config.yaml
dataset: "photos with spoken descriptions (Open Images, Localized Narratives)"
image_size: 48
horizontal_flip: true
block: "basic"
eps: 1e-08
Rows from block 9 of a small image colorization model, named by matrix and row number. Rows with one number belong to one channel. Each number is 200 + 20 x the weight over its row's rms, rounded and kept within 0 to 999. All counts start at 0.
After each channel's rows are labels from the 100 images, of 14848, where the channel reaches its highest value: "strongest on" is what is common among them. Only what is clearly more common there than usual is listed. The data: photos with spoken descriptions (Open Images, Localized Narratives).
# convs0: first 3x3 conv (model.decb.0.1.convs.0.weight, 128x128x3x3, each kernel summed), inputs 0-127
# convs1: second 3x3 conv (model.decb.0.1.convs.1.weight, 128x128x3x3, transposed, each kernel summed), outputs 0-127

convs0.21,188,230,177,221,196,178,194,216,171,206,192,221,234,214,189,197,213,180,232,178,196,182,180,166,168,210,212,178,210,153,190,172,213,199,224,254,200,215,217,205,200,204,220,203,170,212,167,168,184,178,197,232,238,209,201,176,176,182,213,209,159,206,190,202,185,223,214,208,202,173,182,188,207,189,182,188,247,214,182,202,194,237,166,238,175,187,226,190,194,193,205,206,191,232,203,199,195,212,206,215,206,208,199,221,192,207,172,219,192,199,192,179,199,214,198,219,208,165,155,229,230,216,199,176,208,188,195,192
convs1.21,232,204,200,201,211,232,210,223,206,233,202,169,182,222,160,182,187,195,228,231,167,197,200,212,205,178,172,220,192,223,223,198,207,191,194,183,196,181,181,220,174,212,195,167,215,226,226,199,222,238,182,225,185,159,196,226,213,183,194,203,220,193,189,194,188,204,194,183,180,223,221,201,225,216,205,224,182,224,217,158,230,197,204,203,185,246,195,208,201,217,224,187,203,174,221,220,185,213,191,185,215,210,205,205,196,233,168,197,212,187,216,222,246,184,179,183,178,262,206,202,193,230,202,184,206,223,186,198
strongest on: text has "color"

convs0.47,229,195,190,154,201,204,179,208,193,215,190,217,201,195,200,208,175,177,195,192,189,283,181,212,199,194,222,154,177,190,175,175,193,212,170,129,175,197,231,194,189,178,207,176,174,185,259,227,207,182,228,190,212,213,212,202,236,207,204,212,195,179,181,179,202,215,199,196,184,193,221,211,201,200,174,202,221,194,214,192,177,217,174,228,198,180,164,178,178,198,191,219,187,194,225,198,216,175,199,227,221,202,210,225,194,209,215,190,208,194,200,191,220,195,202,195,213,176,196,204,203,227,208,205,216,181,210,211
convs1.47,215,224,208,174,213,207,200,189,203,210,224,209,219,201,189,217,206,226,200,224,244,184,195,214,170,224,211,196,210,179,237,176,228,209,237,191,215,250,211,212,250,200,181,234,188,201,194,187,223,235,194,221,202,205,183,173,169,198,160,207,212,196,207,198,202,189,194,209,168,208,161,225,194,224,211,231,221,204,224,181,205,193,217,204,211,187,202,194,216,205,170,208,233,177,194,216,185,253,175,187,221,209,209,186,250,197,184,188,220,184,208,207,224,184,210,212,189,186,228,221,190,175,196,184,184,236,184,193
strongest on: text has "trees"; text has "road"; text has "vehicles"; text has "poles"

convs0.27,192,256,207,182,208,202,184,217,181,148,183,205,199,221,199,186,210,179,215,231,203,207,177,174,172,210,225,217,194,170,239,197,210,173,216,207,190,196,218,199,193,193,183,217,204,193,229,230,166,173,182,183,202,195,180,200,231,160,234,216,186,200,218,226,216,202,213,193,167,254,202,179,207,208,196,201,168,206,199,165,218,194,199,180,190,179,191,197,192,198,200,213,221,199,217,182,204,214,232,187,190,205,187,182,222,197,205,189,180,188,177,226,163,193,203,197,189,167,194,182,162,262,208,206,185,189,218,192
convs1.27,191,166,221,172,224,190,190,192,206,197,171,207,193,230,207,220,183,220,157,220,171,206,185,200,195,195,214,214,186,199,174,222,227,211,223,198,197,179,203,171,199,157,217,231,207,198,184,184,215,230,215,206,180,213,216,192,198,216,172,157,218,200,224,194,178,193,194,209,162,203,194,176,155,183,203,217,217,204,212,220,210,195,226,187,180,227,223,185,210,172,205,206,216,205,182,214,185,236,241,183,214,195,181,188,185,185,223,170,179,196,212,225,190,213,197,218,164,179,203,226,170,232,213,142,180,199,190,181
strongest on: text has "grass"

convs0.1,243,187,200,158,173,190,151,192,195,159,201,211,175,230,184,193,213,151,205,179,194,180,209,202,181,209,184,203,195,190,204,210,198,191,172,190,230,216,169,167,209,231,232,179,187,210,212,202,218,200,186,185,196,193,248,171,205,184,187,194,221,216,251,186,194,202,172,197,207,185,215,196,213,197,190,200,220,186,234,183,177,170,205,156,198,176,242,189,192,222,203,188,197,188,191,209,227,204,192,165,200,190,176,212,198,178,181,185,165,191,205,211,199,168,185,201,178,185,198,164,195,213,222,195,187,190,175,210
convs1.1,213,195,232,223,202,175,207,181,211,206,193,206,189,207,200,205,194,210,153,201,174,218,134,170,165,170,192,233,203,201,235,229,231,202,222,218,183,163,223,164,211,214,199,192,221,208,206,226,214,188,216,210,203,178,196,191,213,242,184,217,164,217,196,224,200,230,214,172,208,223,235,224,186,171,203,187,207,160,177,170,212,194,230,185,200,210,182,199,212,184,176,202,242,193,196,178,181,231,215,216,204,217,167,188,211,209,220,204,207,195,193,198,215,230,195,219,219,201,206,196,201,219,208,206,178,221,211,211
strongest on: text has "wall"; text has "table"; text has "sitting"; text has "people"

convs0.80,203,190,183,190,195,219,182,210,216,215,195,233,210,189,194,155,198,233,212,225,181,213,182,213,174,185,198,165,215,220,176,209,181,223,197,233,200,197,193,191,182,198,197,162,206,225,197,178,199,178,183,200,193,232,222,234,179,248,190,170,207,235,195,186,172,192,164,234,196,194,216,230,169,229,176,163,216,195,242,190,171,203,182,200,235,170,191,206,191,194,182,193,175,173,200,226,220,200,222,178,205,193,197,171,224,212,163,232,202,210,222,197,183,227,197,186,203,208,175,212,230,224,190,192,201,202,203,207
convs1.80,214,253,189,254,209,157,205,191,201,189,221,243,210,202,216,209,185,198,241,185,201,196,183,209,210,234,182,225,195,170,213,200,189,208,198,176,235,247,196,194,208,211,166,217,222,207,202,221,167,196,194,236,182,187,201,211,185,210,206,193,200,210,243,233,206,206,215,221,188,165,219,197,234,192,212,224,205,194,184,215,199,218,195,183,207,182,178,184,173,188,215,204,207,228,215,184,210,188,192,181,199,215,225,180,187,177,218,176,234,206,159,221,219,203,181,168,198,187,206,205,188,190,185,224,180,234,221,204
strongest on: text has "wall"; text has "man"; text has "front"

convs0.119,234,200,177,158,219,197,162,230,217,186,214,204,192,195,187,205,210,206,200,203,209,191,210,200,185,251,188,186,218,199,223,201,177,157,248,199,235,185,189,191,218,245,220,206,206,194,227,213,227,181,179,207,205,220,186,188,205,218,181,174,195,253,178,191,174,227,216,218,194,217,225,195,235,210,204,213,220,206,234,200,200,183,188,229,196,190,205,176,228,178,150,212,222,203,177,176,176,182,193,192,197,197,197,210,239,173,193,202,224,222,221,200,195,205,176,215,193,176,221,188,214,184,174,183,205,178,205,190
convs1.119,173,231,211,221,193,160,207,220,182,165,206,193,194,227,232,219,199,205,174,206,210,212,203,191,190,174,225,198,205,183,181,187,207,198,177,178,226,185,188,215,208,179,197,195,201,183,217,217,213,163,239,231,183,224,187,195,186,213,213,224,225,172,187,191,193,194,202,192,197,165,160,195,173,204,199,203,216,170,199,235,201,237,210,195,208,194,212,217,157,228,207,224,178,242,197,209,191,195,186,207,206,233,189,136,213,205,203,194,170,197,179,216,216,192,245,206,190,212,199,194,171,198,201,191,152,225,179,196
strongest on: text has "table"; text has "people"; text has "sitting"; text has "lights"

convs0.90,196,192,212,190,196,186,200,232,185,184,200,194,157,204,223,206,244,163,207,191,234,172,211,194,189,173,158,184,182,184,173,187,190,244,230,174,183,204,202,209,237,206,179,193,190,162,202,200,185,216,211,220,192,170,174,185,193,189,183,199,174,190,156,219,176,221,193,204,184,168,212,176,183,180,198,217,216,176,177,202,208,176,184,180,196,204,221,186,208,184,238,176,185,206,208,197,201,183,190,185,184,194,222,206,183,194,255,175,204,174,209,196,166,199,179,223,200,198,165,213,188,200,233,219,180,221,228,205
convs1.90,214,204,189,224,189,200,201,221,176,170,180,214,183,220,197,171,199,187,151,220,200,209,197,228,208,236,215,185,170,186,251,176,171,184,211,199,209,215,181,226,178,180,191,184,190,207,225,195,181,186,192,214,202,195,229,188,187,168,180,211,156,213,182,214,220,197,187,167,203,222,220,190,211,179,194,217,200,191,232,195,154,215,201,211,231,217,205,157,172,222,203,191,196,219,204,201,210,216,201,216,217,204,160,182,203,199,189,172,199,192,214,197,208,179,225,233,177,186,198,195,251,239,172,177,190,226,218,201
strongest on: text has "food"; text has "plate"

convs0.25,180,198,190,190,209,190,200,181,236,213,220,204,165,197,216,208,199,190,240,201,197,187,198,170,192,181,178,176,183,199,163,226,224,228,210,189,203,181,177,164,226,200,200,196,198,193,172,196,198,182,232,174,207,182,198,184,193,215,186,215,239,220,182,221,232,226,233,187,190,212,200,234,196,208,220,176,159,193,197,218,175,189,169,219,203,207,185,163,213,191,186,170,152,216,189,226,204,207,217,211,206,205,202,203,212,185,189,225,213,183,217,213,194,213,191,174,236,228,147,152,167,185,194,184,183,200,188,190
convs1.25,199,175,197,210,166,186,191,185,218,205,214,196,193,198,176,229,248,224,220,188,174,182,195,204,172,191,191,163,182,261,203,220,207,198,175,220,200,214,188,196,224,198,207,203,198,217,187,210,205,186,219,199,165,213,209,234,182,164,173,216,212,188,200,208,239,205,183,156,212,199,177,186,224,202,203,205,190,201,186,196,230,206,221,242,171,162,197,209,198,230,219,205,194,208,196,189,189,141,202,184,181,197,194,222,195,206,208,216,215,218,186,167,192,153,218,220,171,199,202,178,184,180,172,188,171,187,200,219
strongest on: text has "trees"; text has "sky"; text has "water"

convs0.16,181,201,185,252,248,176,218,181,182,174,201,176,214,184,167,169,162,206,195,159,181,202,173,192,201,179,212,180,208,230,211,211,220,196,211,182,213,212,227,175,185,192,191,210,186,199,157,188,225,214,205,194,200,219,185,257,216,211,174,195,209,233,189,218,201,192,186,211,204,200,209,198,252,217,181,198,234,199,206,198,195,199,219,190,183,184,182,195,190,226,212,166,216,185,201,204,192,233,209,218,235,192,208,225,221,187,170,203,182,184,219,220,198,189,193,155,193,215,215,175,221,202,225,205,209,197,185,169
convs1.16,191,185,173,207,173,213,182,195,210,238,175,212,184,207,194,210,182,194,167,192,208,227,211,194,172,205,219,201,244,199,213,156,237,238,204,220,252,200,180,231,199,208,223,195,203,233,195,204,200,216,228,214,210,210,213,171,198,149,240,197,215,202,216,190,182,185,230,190,187,176,213,211,185,167,209,184,220,199,171,181,188,189,201,173,181,178,209,205,211,193,217,189,185,174,233,168,194,219,195,176,180,203,216,158,178,210,234,191,178,190,203,212,234,186,205,195,206,172,190,179,218,220,185,202,192,210,170,197
strongest on: text has "grass"; text has "ground"

convs0.72,180,215,210,182,199,216,182,207,202,197,208,211,174,199,211,212,178,243,226,201,218,189,220,215,195,200,167,127,216,202,176,191,194,214,209,199,230,224,213,159,174,184,236,184,183,176,161,224,219,172,212,213,197,182,240,181,171,198,186,185,146,240,208,202,177,207,182,220,200,194,225,201,196,209,204,189,178,190,230,205,169,190,175,221,189,201,155,202,212,249,192,200,228,204,185,206,203,186,207,210,188,191,229,213,220,224,216,202,201,188,224,181,208,171,184,194,182,200,189,191,193,208,194,219,190,196,189,182
convs1.72,220,184,219,178,179,214,210,190,244,182,208,189,163,235,207,185,202,207,197,207,186,200,195,216,200,188,223,216,224,191,187,197,185,265,200,207,202,254,232,200,210,173,197,230,197,191,200,225,199,172,153,214,176,210,200,212,231,172,226,214,207,207,206,214,186,191,192,177,178,193,215,228,193,231,201,207,238,207,188,192,236,168,207,185,199,217,203,189,224,172,209,238,179,169,179,201,204,195,202,187,145,203,183,191,217,207,203,194,221,232,185,219,205,198,188,177,211,198,193,167,218,196,219,190,178,224,210,178
strongest on: text has "table"; text has "sitting"; text has "food"; text has "plate"

convs0.34,202,203,208,198,200,237,196,208,186,201,189,185,165,209,213,214,205,219,191,206,202,161,202,236,198,200,212,215,191,204,184,178,181,232,217,161,184,241,208,217,197,191,174,193,173,164,210,180,179,179,203,174,222,182,186,211,198,163,217,190,191,165,174,205,170,173,205,183,215,200,209,171,189,194,177,222,195,193,200,198,161,160,206,240,197,190,195,158,268,205,206,173,173,227,186,177,192,201,209,194,221,203,245,187,171,229,205,175,190,186,208,193,194,215,198,198,212,167,201,216,181,216,210,180,185,180,211,201
convs1.34,195,215,234,230,207,212,191,200,222,246,181,163,209,200,192,159,196,162,209,210,188,194,173,190,208,205,204,185,224,180,156,176,205,218,218,208,237,209,165,231,206,210,170,194,215,219,161,202,193,209,190,212,175,185,192,185,192,177,216,192,193,228,232,175,235,179,194,236,189,216,226,210,230,200,213,208,224,177,188,173,209,215,224,208,198,181,171,210,218,200,197,196,223,160,218,196,220,177,226,147,210,204,200,216,194,174,193,196,213,231,206,199,212,182,188,215,181,197,218,209,221,165,183,199,204,168,199,195
strongest on: text has "food"; text has "plate"

convs0.81,187,200,185,204,173,198,225,194,194,188,224,196,181,237,193,224,161,187,203,193,168,205,212,207,190,227,195,191,190,180,173,206,205,234,211,173,227,182,218,203,207,212,224,192,163,175,197,204,248,197,162,207,192,231,193,191,176,196,171,205,172,199,230,198,177,193,192,182,188,193,206,222,201,142,216,163,190,206,212,170,179,182,204,219,185,228,200,170,157,216,211,202,194,204,196,172,208,202,135,229,178,201,198,209,215,184,175,201,211,183,231,185,191,235,213,196,188,196,174,215,182,197,180,218,207,224,194,195
convs1.81,203,172,184,197,211,206,184,196,208,214,242,220,217,217,195,204,193,211,174,214,189,184,164,184,198,194,199,181,229,233,198,179,183,218,177,190,169,178,193,170,169,219,203,162,206,186,229,154,184,188,188,209,229,227,198,189,169,193,186,207,189,177,209,191,202,178,213,209,210,198,187,203,161,182,175,207,205,166,210,195,185,193,197,188,228,183,255,173,216,203,206,223,199,208,178,198,182,205,232,249,209,212,180,178,203,231,250,196,202,161,219,182,204,189,189,212,181,210,180,207,244,221,212,182,198,221,206,216
strongest on: text has "wall"; text has "sitting"; text has "man"

convs0.59,203,228,168,198,176,227,175,223,175,228,186,179,182,204,201,190,197,185,170,201,186,208,200,203,237,227,196,203,195,186,210,184,211,229,196,182,244,216,194,177,157,203,195,178,202,207,213,213,185,193,206,164,187,226,158,173,221,217,211,218,198,217,197,215,166,267,219,192,172,194,190,232,206,228,204,221,206,202,205,182,209,193,181,228,142,224,216,185,181,180,190,206,167,204,197,202,213,165,209,209,205,230,199,210,201,201,192,203,195,189,203,209,178,190,212,221,202,197,205,181,191,178,166,159,212,202,170,177
convs1.59,186,205,198,214,238,155,209,224,184,180,175,172,200,220,195,199,185,208,183,173,203,157,201,225,199,202,225,190,197,208,184,209,149,181,171,218,183,209,242,156,236,188,183,166,227,186,205,233,186,221,207,195,166,183,219,212,203,182,216,201,182,179,187,233,205,180,225,209,201,191,211,200,238,179,210,192,221,219,191,208,198,183,179,201,174,170,223,186,176,192,223,228,179,203,206,234,198,181,212,191,201,193,244,203,193,213,223,174,208,224,199,194,193,180,170,214,232,204,214,201,198,202,175,207,199,209,236,207
strongest on: text has "grass"

convs0.19,192,207,189,223,212,163,218,211,208,161,209,234,198,169,202,184,225,141,177,199,193,191,188,163,189,226,161,186,189,214,185,197,195,213,187,195,193,186,169,189,191,236,206,210,205,196,149,202,217,255,168,204,190,213,213,186,234,216,221,208,217,206,177,188,196,192,170,212,203,196,219,212,212,223,206,207,211,185,179,201,204,198,215,177,233,216,193,191,201,180,198,209,178,205,199,195,200,176,233,186,239,176,182,183,219,214,210,207,200,198,190,198,198,227,241,184,178,213,191,180,238,190,239,204,215,235,232,204
convs1.19,218,232,228,181,204,199,220,216,189,207,156,202,209,202,159,218,206,195,205,194,222,178,180,202,198,235,191,222,209,194,210,196,243,205,200,181,217,240,213,223,187,248,178,195,186,211,213,231,170,191,200,205,215,187,200,206,198,239,204,198,199,198,219,205,198,169,209,210,185,170,196,181,201,218,220,187,204,246,196,206,158,229,222,207,209,222,178,208,196,182,220,184,216,214,213,229,219,216,165,253,213,216,219,187,232,185,189,206,139,191,212,212,199,185,177,196,213,214,218,203,216,184,226,216,175,188,204,181
strongest on: text has "sky"

convs0.76,252,201,185,193,223,203,208,213,188,227,195,190,174,212,184,174,183,223,196,194,201,192,205,181,186,185,205,180,186,189,179,214,198,197,189,176,199,228,219,175,165,205,211,202,173,208,191,237,208,197,201,192,195,234,200,230,177,202,184,183,226,212,217,202,168,217,168,224,177,182,233,194,227,219,203,283,190,212,208,201,192,184,180,203,183,194,188,205,155,187,199,191,193,192,226,180,217,235,200,271,193,198,187,232,204,191,214,230,226,178,216,212,192,191,219,207,196,210,224,179,193,226,205,214,190,200,197,204
convs1.76,202,208,190,206,208,187,182,192,198,191,222,190,169,186,198,209,196,176,203,189,203,214,222,191,192,209,220,169,237,188,202,204,195,202,195,176,196,196,177,190,206,203,189,199,178,179,176,195,168,207,205,192,206,195,187,216,177,227,211,186,168,222,188,227,206,207,221,236,166,181,177,190,161,191,230,215,226,189,222,212,197,179,213,165,210,224,252,178,211,208,217,237,207,163,187,180,220,220,167,176,239,200,211,215,233,231,181,195,253,222,220,227,206,199,190,190,219,212,234,194,228,219,191,209,194,244,165,200
strongest on: text has "trees"; text has "road"; text has "grass"; text has "cars"

convs0.28,213,193,225,167,196,202,178,169,176,179,177,184,205,176,189,167,242,180,206,210,208,203,204,207,200,219,200,145,221,169,186,209,201,178,232,163,224,244,209,171,202,214,217,200,229,187,206,186,222,187,188,174,200,203,208,190,187,231,184,190,191,192,235,190,167,207,252,216,202,186,201,217,198,207,200,241,186,189,213,192,179,201,161,215,201,167,177,178,222,215,168,174,197,209,169,181,206,198,184,178,176,207,211,221,213,198,227,203,231,202,194,181,181,165,197,197,220,198,231,187,190,188,180,231,202,205,191,197
convs1.28,198,190,203,193,202,177,187,169,207,170,245,186,157,195,232,212,236,226,189,218,190,229,179,236,183,197,208,235,165,201,181,189,192,220,168,219,189,170,197,186,237,205,181,192,159,225,197,195,174,183,218,226,210,212,210,190,192,189,213,212,212,222,235,178,172,205,159,193,221,213,234,194,220,155,198,207,220,177,196,185,214,202,220,190,188,202,216,181,217,192,200,230,189,236,168,197,209,226,193,206,184,211,204,191,179,189,207,187,169,187,213,184,198,214,228,218,186,180,186,190,212,227,203,184,182,216,226,172
strongest on: text has "wall"; text has "table"; text has "sitting"

convs0.97,189,184,201,228,201,196,196,197,198,179,227,210,203,202,163,175,195,235,185,234,176,211,201,214,209,164,183,189,223,188,223,177,195,193,176,185,245,186,197,197,230,181,237,169,225,224,186,192,226,206,209,203,180,221,184,186,190,194,221,189,220,165,187,229,242,196,180,187,206,183,175,187,202,178,201,173,218,212,212,194,182,212,201,188,176,219,189,243,198,164,205,200,197,192,166,175,194,180,193,182,182,181,212,223,235,238,229,183,190,188,223,173,202,216,213,166,191,206,181,200,227,205,185,146,214,201,214,191
convs1.97,210,197,159,188,199,200,182,179,204,201,175,200,163,209,221,202,158,217,182,206,248,216,176,162,184,221,194,170,189,214,199,193,180,193,225,232,194,176,190,210,194,202,188,189,179,200,219,179,178,179,189,202,189,207,175,220,187,199,207,191,209,237,178,203,178,211,205,196,244,203,203,205,217,191,199,184,206,194,161,188,205,217,227,196,214,195,179,163,183,219,201,230,181,216,246,222,163,189,198,192,177,199,197,182,217,192,170,167,267,213,182,166,205,193,217,212,176,202,226,194,177,192,211,218,167,198,184,197
strongest on: text has "table"; text has "food"

convs0.9,217,186,168,215,200,192,196,179,167,197,206,176,212,213,195,175,154,181,199,227,188,199,176,189,161,208,184,169,229,203,202,192,206,184,203,162,200,208,213,208,178,216,212,188,194,167,193,196,201,204,179,199,201,227,189,222,207,258,207,211,175,169,197,204,174,211,189,224,221,196,199,192,209,214,203,218,171,207,214,183,192,263,212,149,171,213,223,213,178,231,222,223,190,206,190,208,185,193,224,194,206,171,191,209,199,177,197,174,204,181,208,232,224,176,193,195,212,171,191,236,184,151,217,202,181,190,181,206
convs1.9,208,197,207,189,214,222,205,191,208,220,204,187,189,197,203,212,225,154,213,183,185,203,143,245,187,179,214,221,168,212,202,190,163,198,213,177,193,223,179,180,213,208,201,189,186,172,167,213,193,215,201,181,183,199,202,178,187,198,186,230,212,207,216,189,189,214,204,188,239,235,220,239,190,192,224,194,204,178,235,208,197,161,184,213,210,200,205,202,203,181,231,209,239,195,185,185,155,210,198,210,167,213,201,181,234,225,196,155,212,200,176,181,175,212,203,219,204,213,236,189,206,224,197,190,157,238,194,196
strongest on: text has "wall"; text has "wearing"; text has "black"; text has "woman"

convs0.62,228,189,160,195,227,188,195,176,187,186,181,185,180,214,182,174,206,193,198,207,191,210,179,181,190,193,202,178,189,194,175,200,191,199,201,153,184,196,199,215,216,184,194,217,179,197,230,182,214,157,203,210,206,192,204,205,246,192,192,170,146,179,173,197,163,184,185,199,179,183,228,200,231,219,165,196,205,208,240,183,191,221,155,178,224,180,210,193,181,179,208,252,233,209,190,190,187,210,180,233,209,207,201,199,165,175,209,179,186,215,221,217,228,185,184,178,188,208,214,192,214,230,192,192,207,228,179,203
convs1.62,178,205,214,214,196,228,200,231,198,213,215,197,217,202,188,194,201,200,204,168,204,176,205,234,175,190,205,230,181,158,179,197,168,186,232,263,181,171,215,196,219,177,185,233,239,197,200,184,181,227,214,191,215,204,156,207,218,214,193,195,211,213,194,194,199,188,203,215,182,199,148,183,193,196,175,188,222,224,218,180,185,159,182,227,167,200,217,210,218,203,172,172,177,201,208,241,178,195,209,192,213,194,206,191,207,190,217,207,200,193,181,224,178,197,192,227,216,212,209,200,246,163,216,216,185,178,197,176
strongest on: text has "trees"; text has "road"; text has "cars"; text has "vehicles"

convs0.114,212,216,225,187,239,202,182,202,191,193,184,194,187,204,195,228,195,239,196,213,210,186,188,228,224,186,201,185,195,233,194,176,191,174,176,183,185,196,205,200,224,194,212,197,167,192,194,197,169,181,187,199,190,236,235,197,220,211,179,214,226,207,169,213,266,205,219,226,208,222,195,236,189,202,196,182,133,163,201,214,170,221,201,215,209,183,185,177,201,187,197,179,194,206,197,186,170,187,189,246,233,205,205,209,220,213,197,191,211,208,214,210,204,202,177,196,262,194,188,192,218,195,188,193,209,207,186,161
convs1.114,236,203,218,175,172,207,215,199,225,190,217,194,234,202,205,185,189,233,228,203,182,178,227,229,210,184,195,183,207,199,227,224,222,200,203,221,154,179,227,220,204,210,206,204,210,177,218,199,198,170,174,163,227,175,175,203,181,183,220,249,176,211,175,196,186,213,199,195,190,211,205,199,244,210,213,224,180,218,215,179,201,177,166,203,203,188,216,190,232,251,200,226,197,214,164,200,193,196,192,200,220,190,215,231,194,192,200,235,200,220,177,184,224,180,221,203,157,207,218,194,191,171,226,227,218,206,192,191
strongest on: text has "sky"; text has "buildings"

convs0.18,211,201,155,175,222,196,227,248,166,186,200,174,212,206,208,204,195,161,198,188,196,177,195,194,192,195,176,196,195,181,187,196,211,180,250,198,213,211,174,198,191,226,187,176,222,219,212,192,216,180,201,219,187,214,223,221,230,172,218,205,216,191,245,203,191,207,200,199,203,193,197,161,233,186,225,197,183,216,229,187,185,190,235,200,208,194,215,159,205,224,212,253,241,209,226,203,228,209,177,217,201,178,208,199,165,196,182,198,174,177,219,194,213,160,187,178,223,187,209,200,203,205,163,193,176,210,192,183
convs1.18,203,195,178,225,211,213,214,202,227,204,182,194,197,185,186,174,203,198,171,205,191,160,170,233,214,208,230,192,181,210,216,234,202,187,192,182,175,190,206,201,199,185,203,231,226,179,193,205,209,201,159,217,196,227,191,202,176,196,219,246,206,156,246,189,209,170,231,194,224,214,201,222,217,230,200,184,203,230,204,178,256,181,201,184,208,181,203,227,226,154,225,200,200,205,207,167,197,187,191,175,178,191,195,209,195,199,190,208,206,218,179,182,191,188,192,229,193,218,197,189,209,176,264,190,217,185,206,215
strongest on: text has "trees"; text has "grass"; text has "road"; text has "cars"

convs0.41,191,190,216,219,181,207,187,188,180,165,182,190,192,206,211,183,197,206,246,225,195,207,226,180,200,210,199,201,212,185,210,212,201,181,234,155,184,188,203,202,204,146,214,212,140,196,189,215,203,203,174,211,180,177,195,201,186,207,187,204,184,248,211,202,210,217,196,191,211,174,199,208,204,198,199,204,194,167,221,207,201,189,192,176,191,181,189,185,214,196,196,187,250,179,229,189,202,203,187,187,185,210,193,220,181,223,199,240,226,234,206,180,223,165,226,235,238,220,230,220,223,216,195,162,224,198,227,165
convs1.41,187,198,192,201,203,181,234,241,222,221,175,203,212,212,224,211,223,182,233,240,177,213,220,186,183,209,197,225,234,222,212,204,176,198,175,220,188,181,198,245,201,196,213,185,204,215,232,205,205,213,219,180,212,185,213,165,207,194,197,184,203,206,184,187,201,191,201,179,216,174,167,192,216,216,198,177,188,212,193,194,151,195,218,204,237,200,188,239,213,205,185,199,218,223,165,243,218,184,205,207,207,194,220,203,151,199,176,202,207,190,221,215,193,217,191,187,206,169,188,229,222,158,180,235,198,164,234,194
strongest on: text has "sky"

convs0.104,229,198,183,204,222,172,185,195,182,207,195,201,212,236,208,194,171,163,179,179,214,210,200,176,222,181,192,167,177,199,234,210,231,198,187,160,190,207,173,180,191,196,207,185,169,182,217,146,189,193,181,218,201,177,212,179,182,170,185,183,153,199,169,216,218,231,200,212,184,205,190,185,181,173,206,205,167,185,197,196,195,198,231,215,201,193,179,176,193,182,181,178,182,206,172,197,158,189,162,192,192,208,187,180,211,179,197,230,191,216,211,188,179,182,173,184,218,220,204,249,212,185,180,217,226,215,177,205
convs1.104,163,183,169,190,143,197,213,226,183,162,204,209,202,202,222,225,225,155,194,203,228,216,225,192,202,176,191,187,187,211,214,222,223,229,188,190,175,159,212,178,202,235,209,163,200,165,218,208,185,214,231,191,188,219,227,206,235,183,175,183,212,211,195,224,216,174,214,208,217,189,173,218,197,188,200,208,218,216,182,203,192,195,251,185,210,200,223,219,215,195,212,191,218,190,207,208,192,199,222,236,184,216,197,177,220,216,204,209,212,203,215,239,213,234,220,177,170,207,179,193,198,174,175,215,199,216,217,212
strongest on: text has "sky"

convs0.29,191,190,203,193,160,207,152,216,211,140,201,193,180,199,193,170,219,172,239,191,193,163,220,240,223,184,192,207,245,223,209,186,229,201,154,182,193,227,184,233,195,206,186,203,205,201,174,217,175,199,184,204,196,225,213,216,223,172,212,186,176,192,187,230,195,213,209,228,206,197,194,177,229,184,191,187,202,190,212,184,207,186,193,192,182,205,228,231,176,193,199,211,210,195,173,225,197,193,187,196,185,188,192,197,196,171,213,201,197,192,222,209,218,200,169,196,228,233,168,174,209,227,226,198,216,181,154,193
convs1.29,194,198,199,188,195,184,235,228,157,212,170,204,192,179,200,173,222,177,202,178,202,179,240,202,190,148,165,181,169,208,215,225,168,129,185,188,191,195,210,177,187,206,186,192,224,197,203,216,215,171,213,184,216,167,201,225,245,186,187,213,173,221,199,214,173,218,189,143,201,198,220,188,203,218,196,172,204,173,183,204,214,217,193,221,183,220,204,198,203,190,192,179,225,170,224,218,182,205,211,218,203,182,202,227,194,204,230,207,196,206,181,171,178,207,206,226,193,187,211,193,205,180,184,208,203,220,193,192
strongest on: text has "buildings"; text has "road"

convs0.8,192,229,228,192,210,193,185,180,214,198,193,207,180,199,192,259,175,200,232,191,214,208,213,240,197,170,193,220,207,208,212,196,207,208,191,191,178,191,203,228,221,246,184,193,177,180,226,189,179,188,204,180,202,205,196,206,172,193,203,174,193,167,216,182,253,222,208,256,177,223,189,189,206,185,209,199,176,198,201,200,190,203,178,214,188,167,184,181,167,164,196,228,168,182,191,190,201,209,171,204,211,200,203,177,193,196,201,239,190,185,199,186,208,185,200,225,265,172,192,169,208,197,223,175,203,177,197,207
convs1.8,191,231,200,239,197,237,234,183,215,207,223,172,185,211,219,211,205,232,208,188,183,194,215,173,212,236,219,197,186,192,206,179,182,169,225,237,220,212,220,202,229,218,188,170,198,218,206,202,220,243,226,183,218,203,188,192,195,188,202,213,213,209,179,183,183,230,220,183,170,189,171,185,190,230,212,197,184,201,203,213,191,179,238,165,200,226,223,215,182,216,177,207,211,194,205,265,205,195,170,215,187,208,190,232,202,205,224,202,197,219,180,212,198,190,216,193,182,220,230,190,193,150,179,199,227,213,198,226
strongest on: text has "trees"; text has "grass"; text has "road"; text has "vehicles"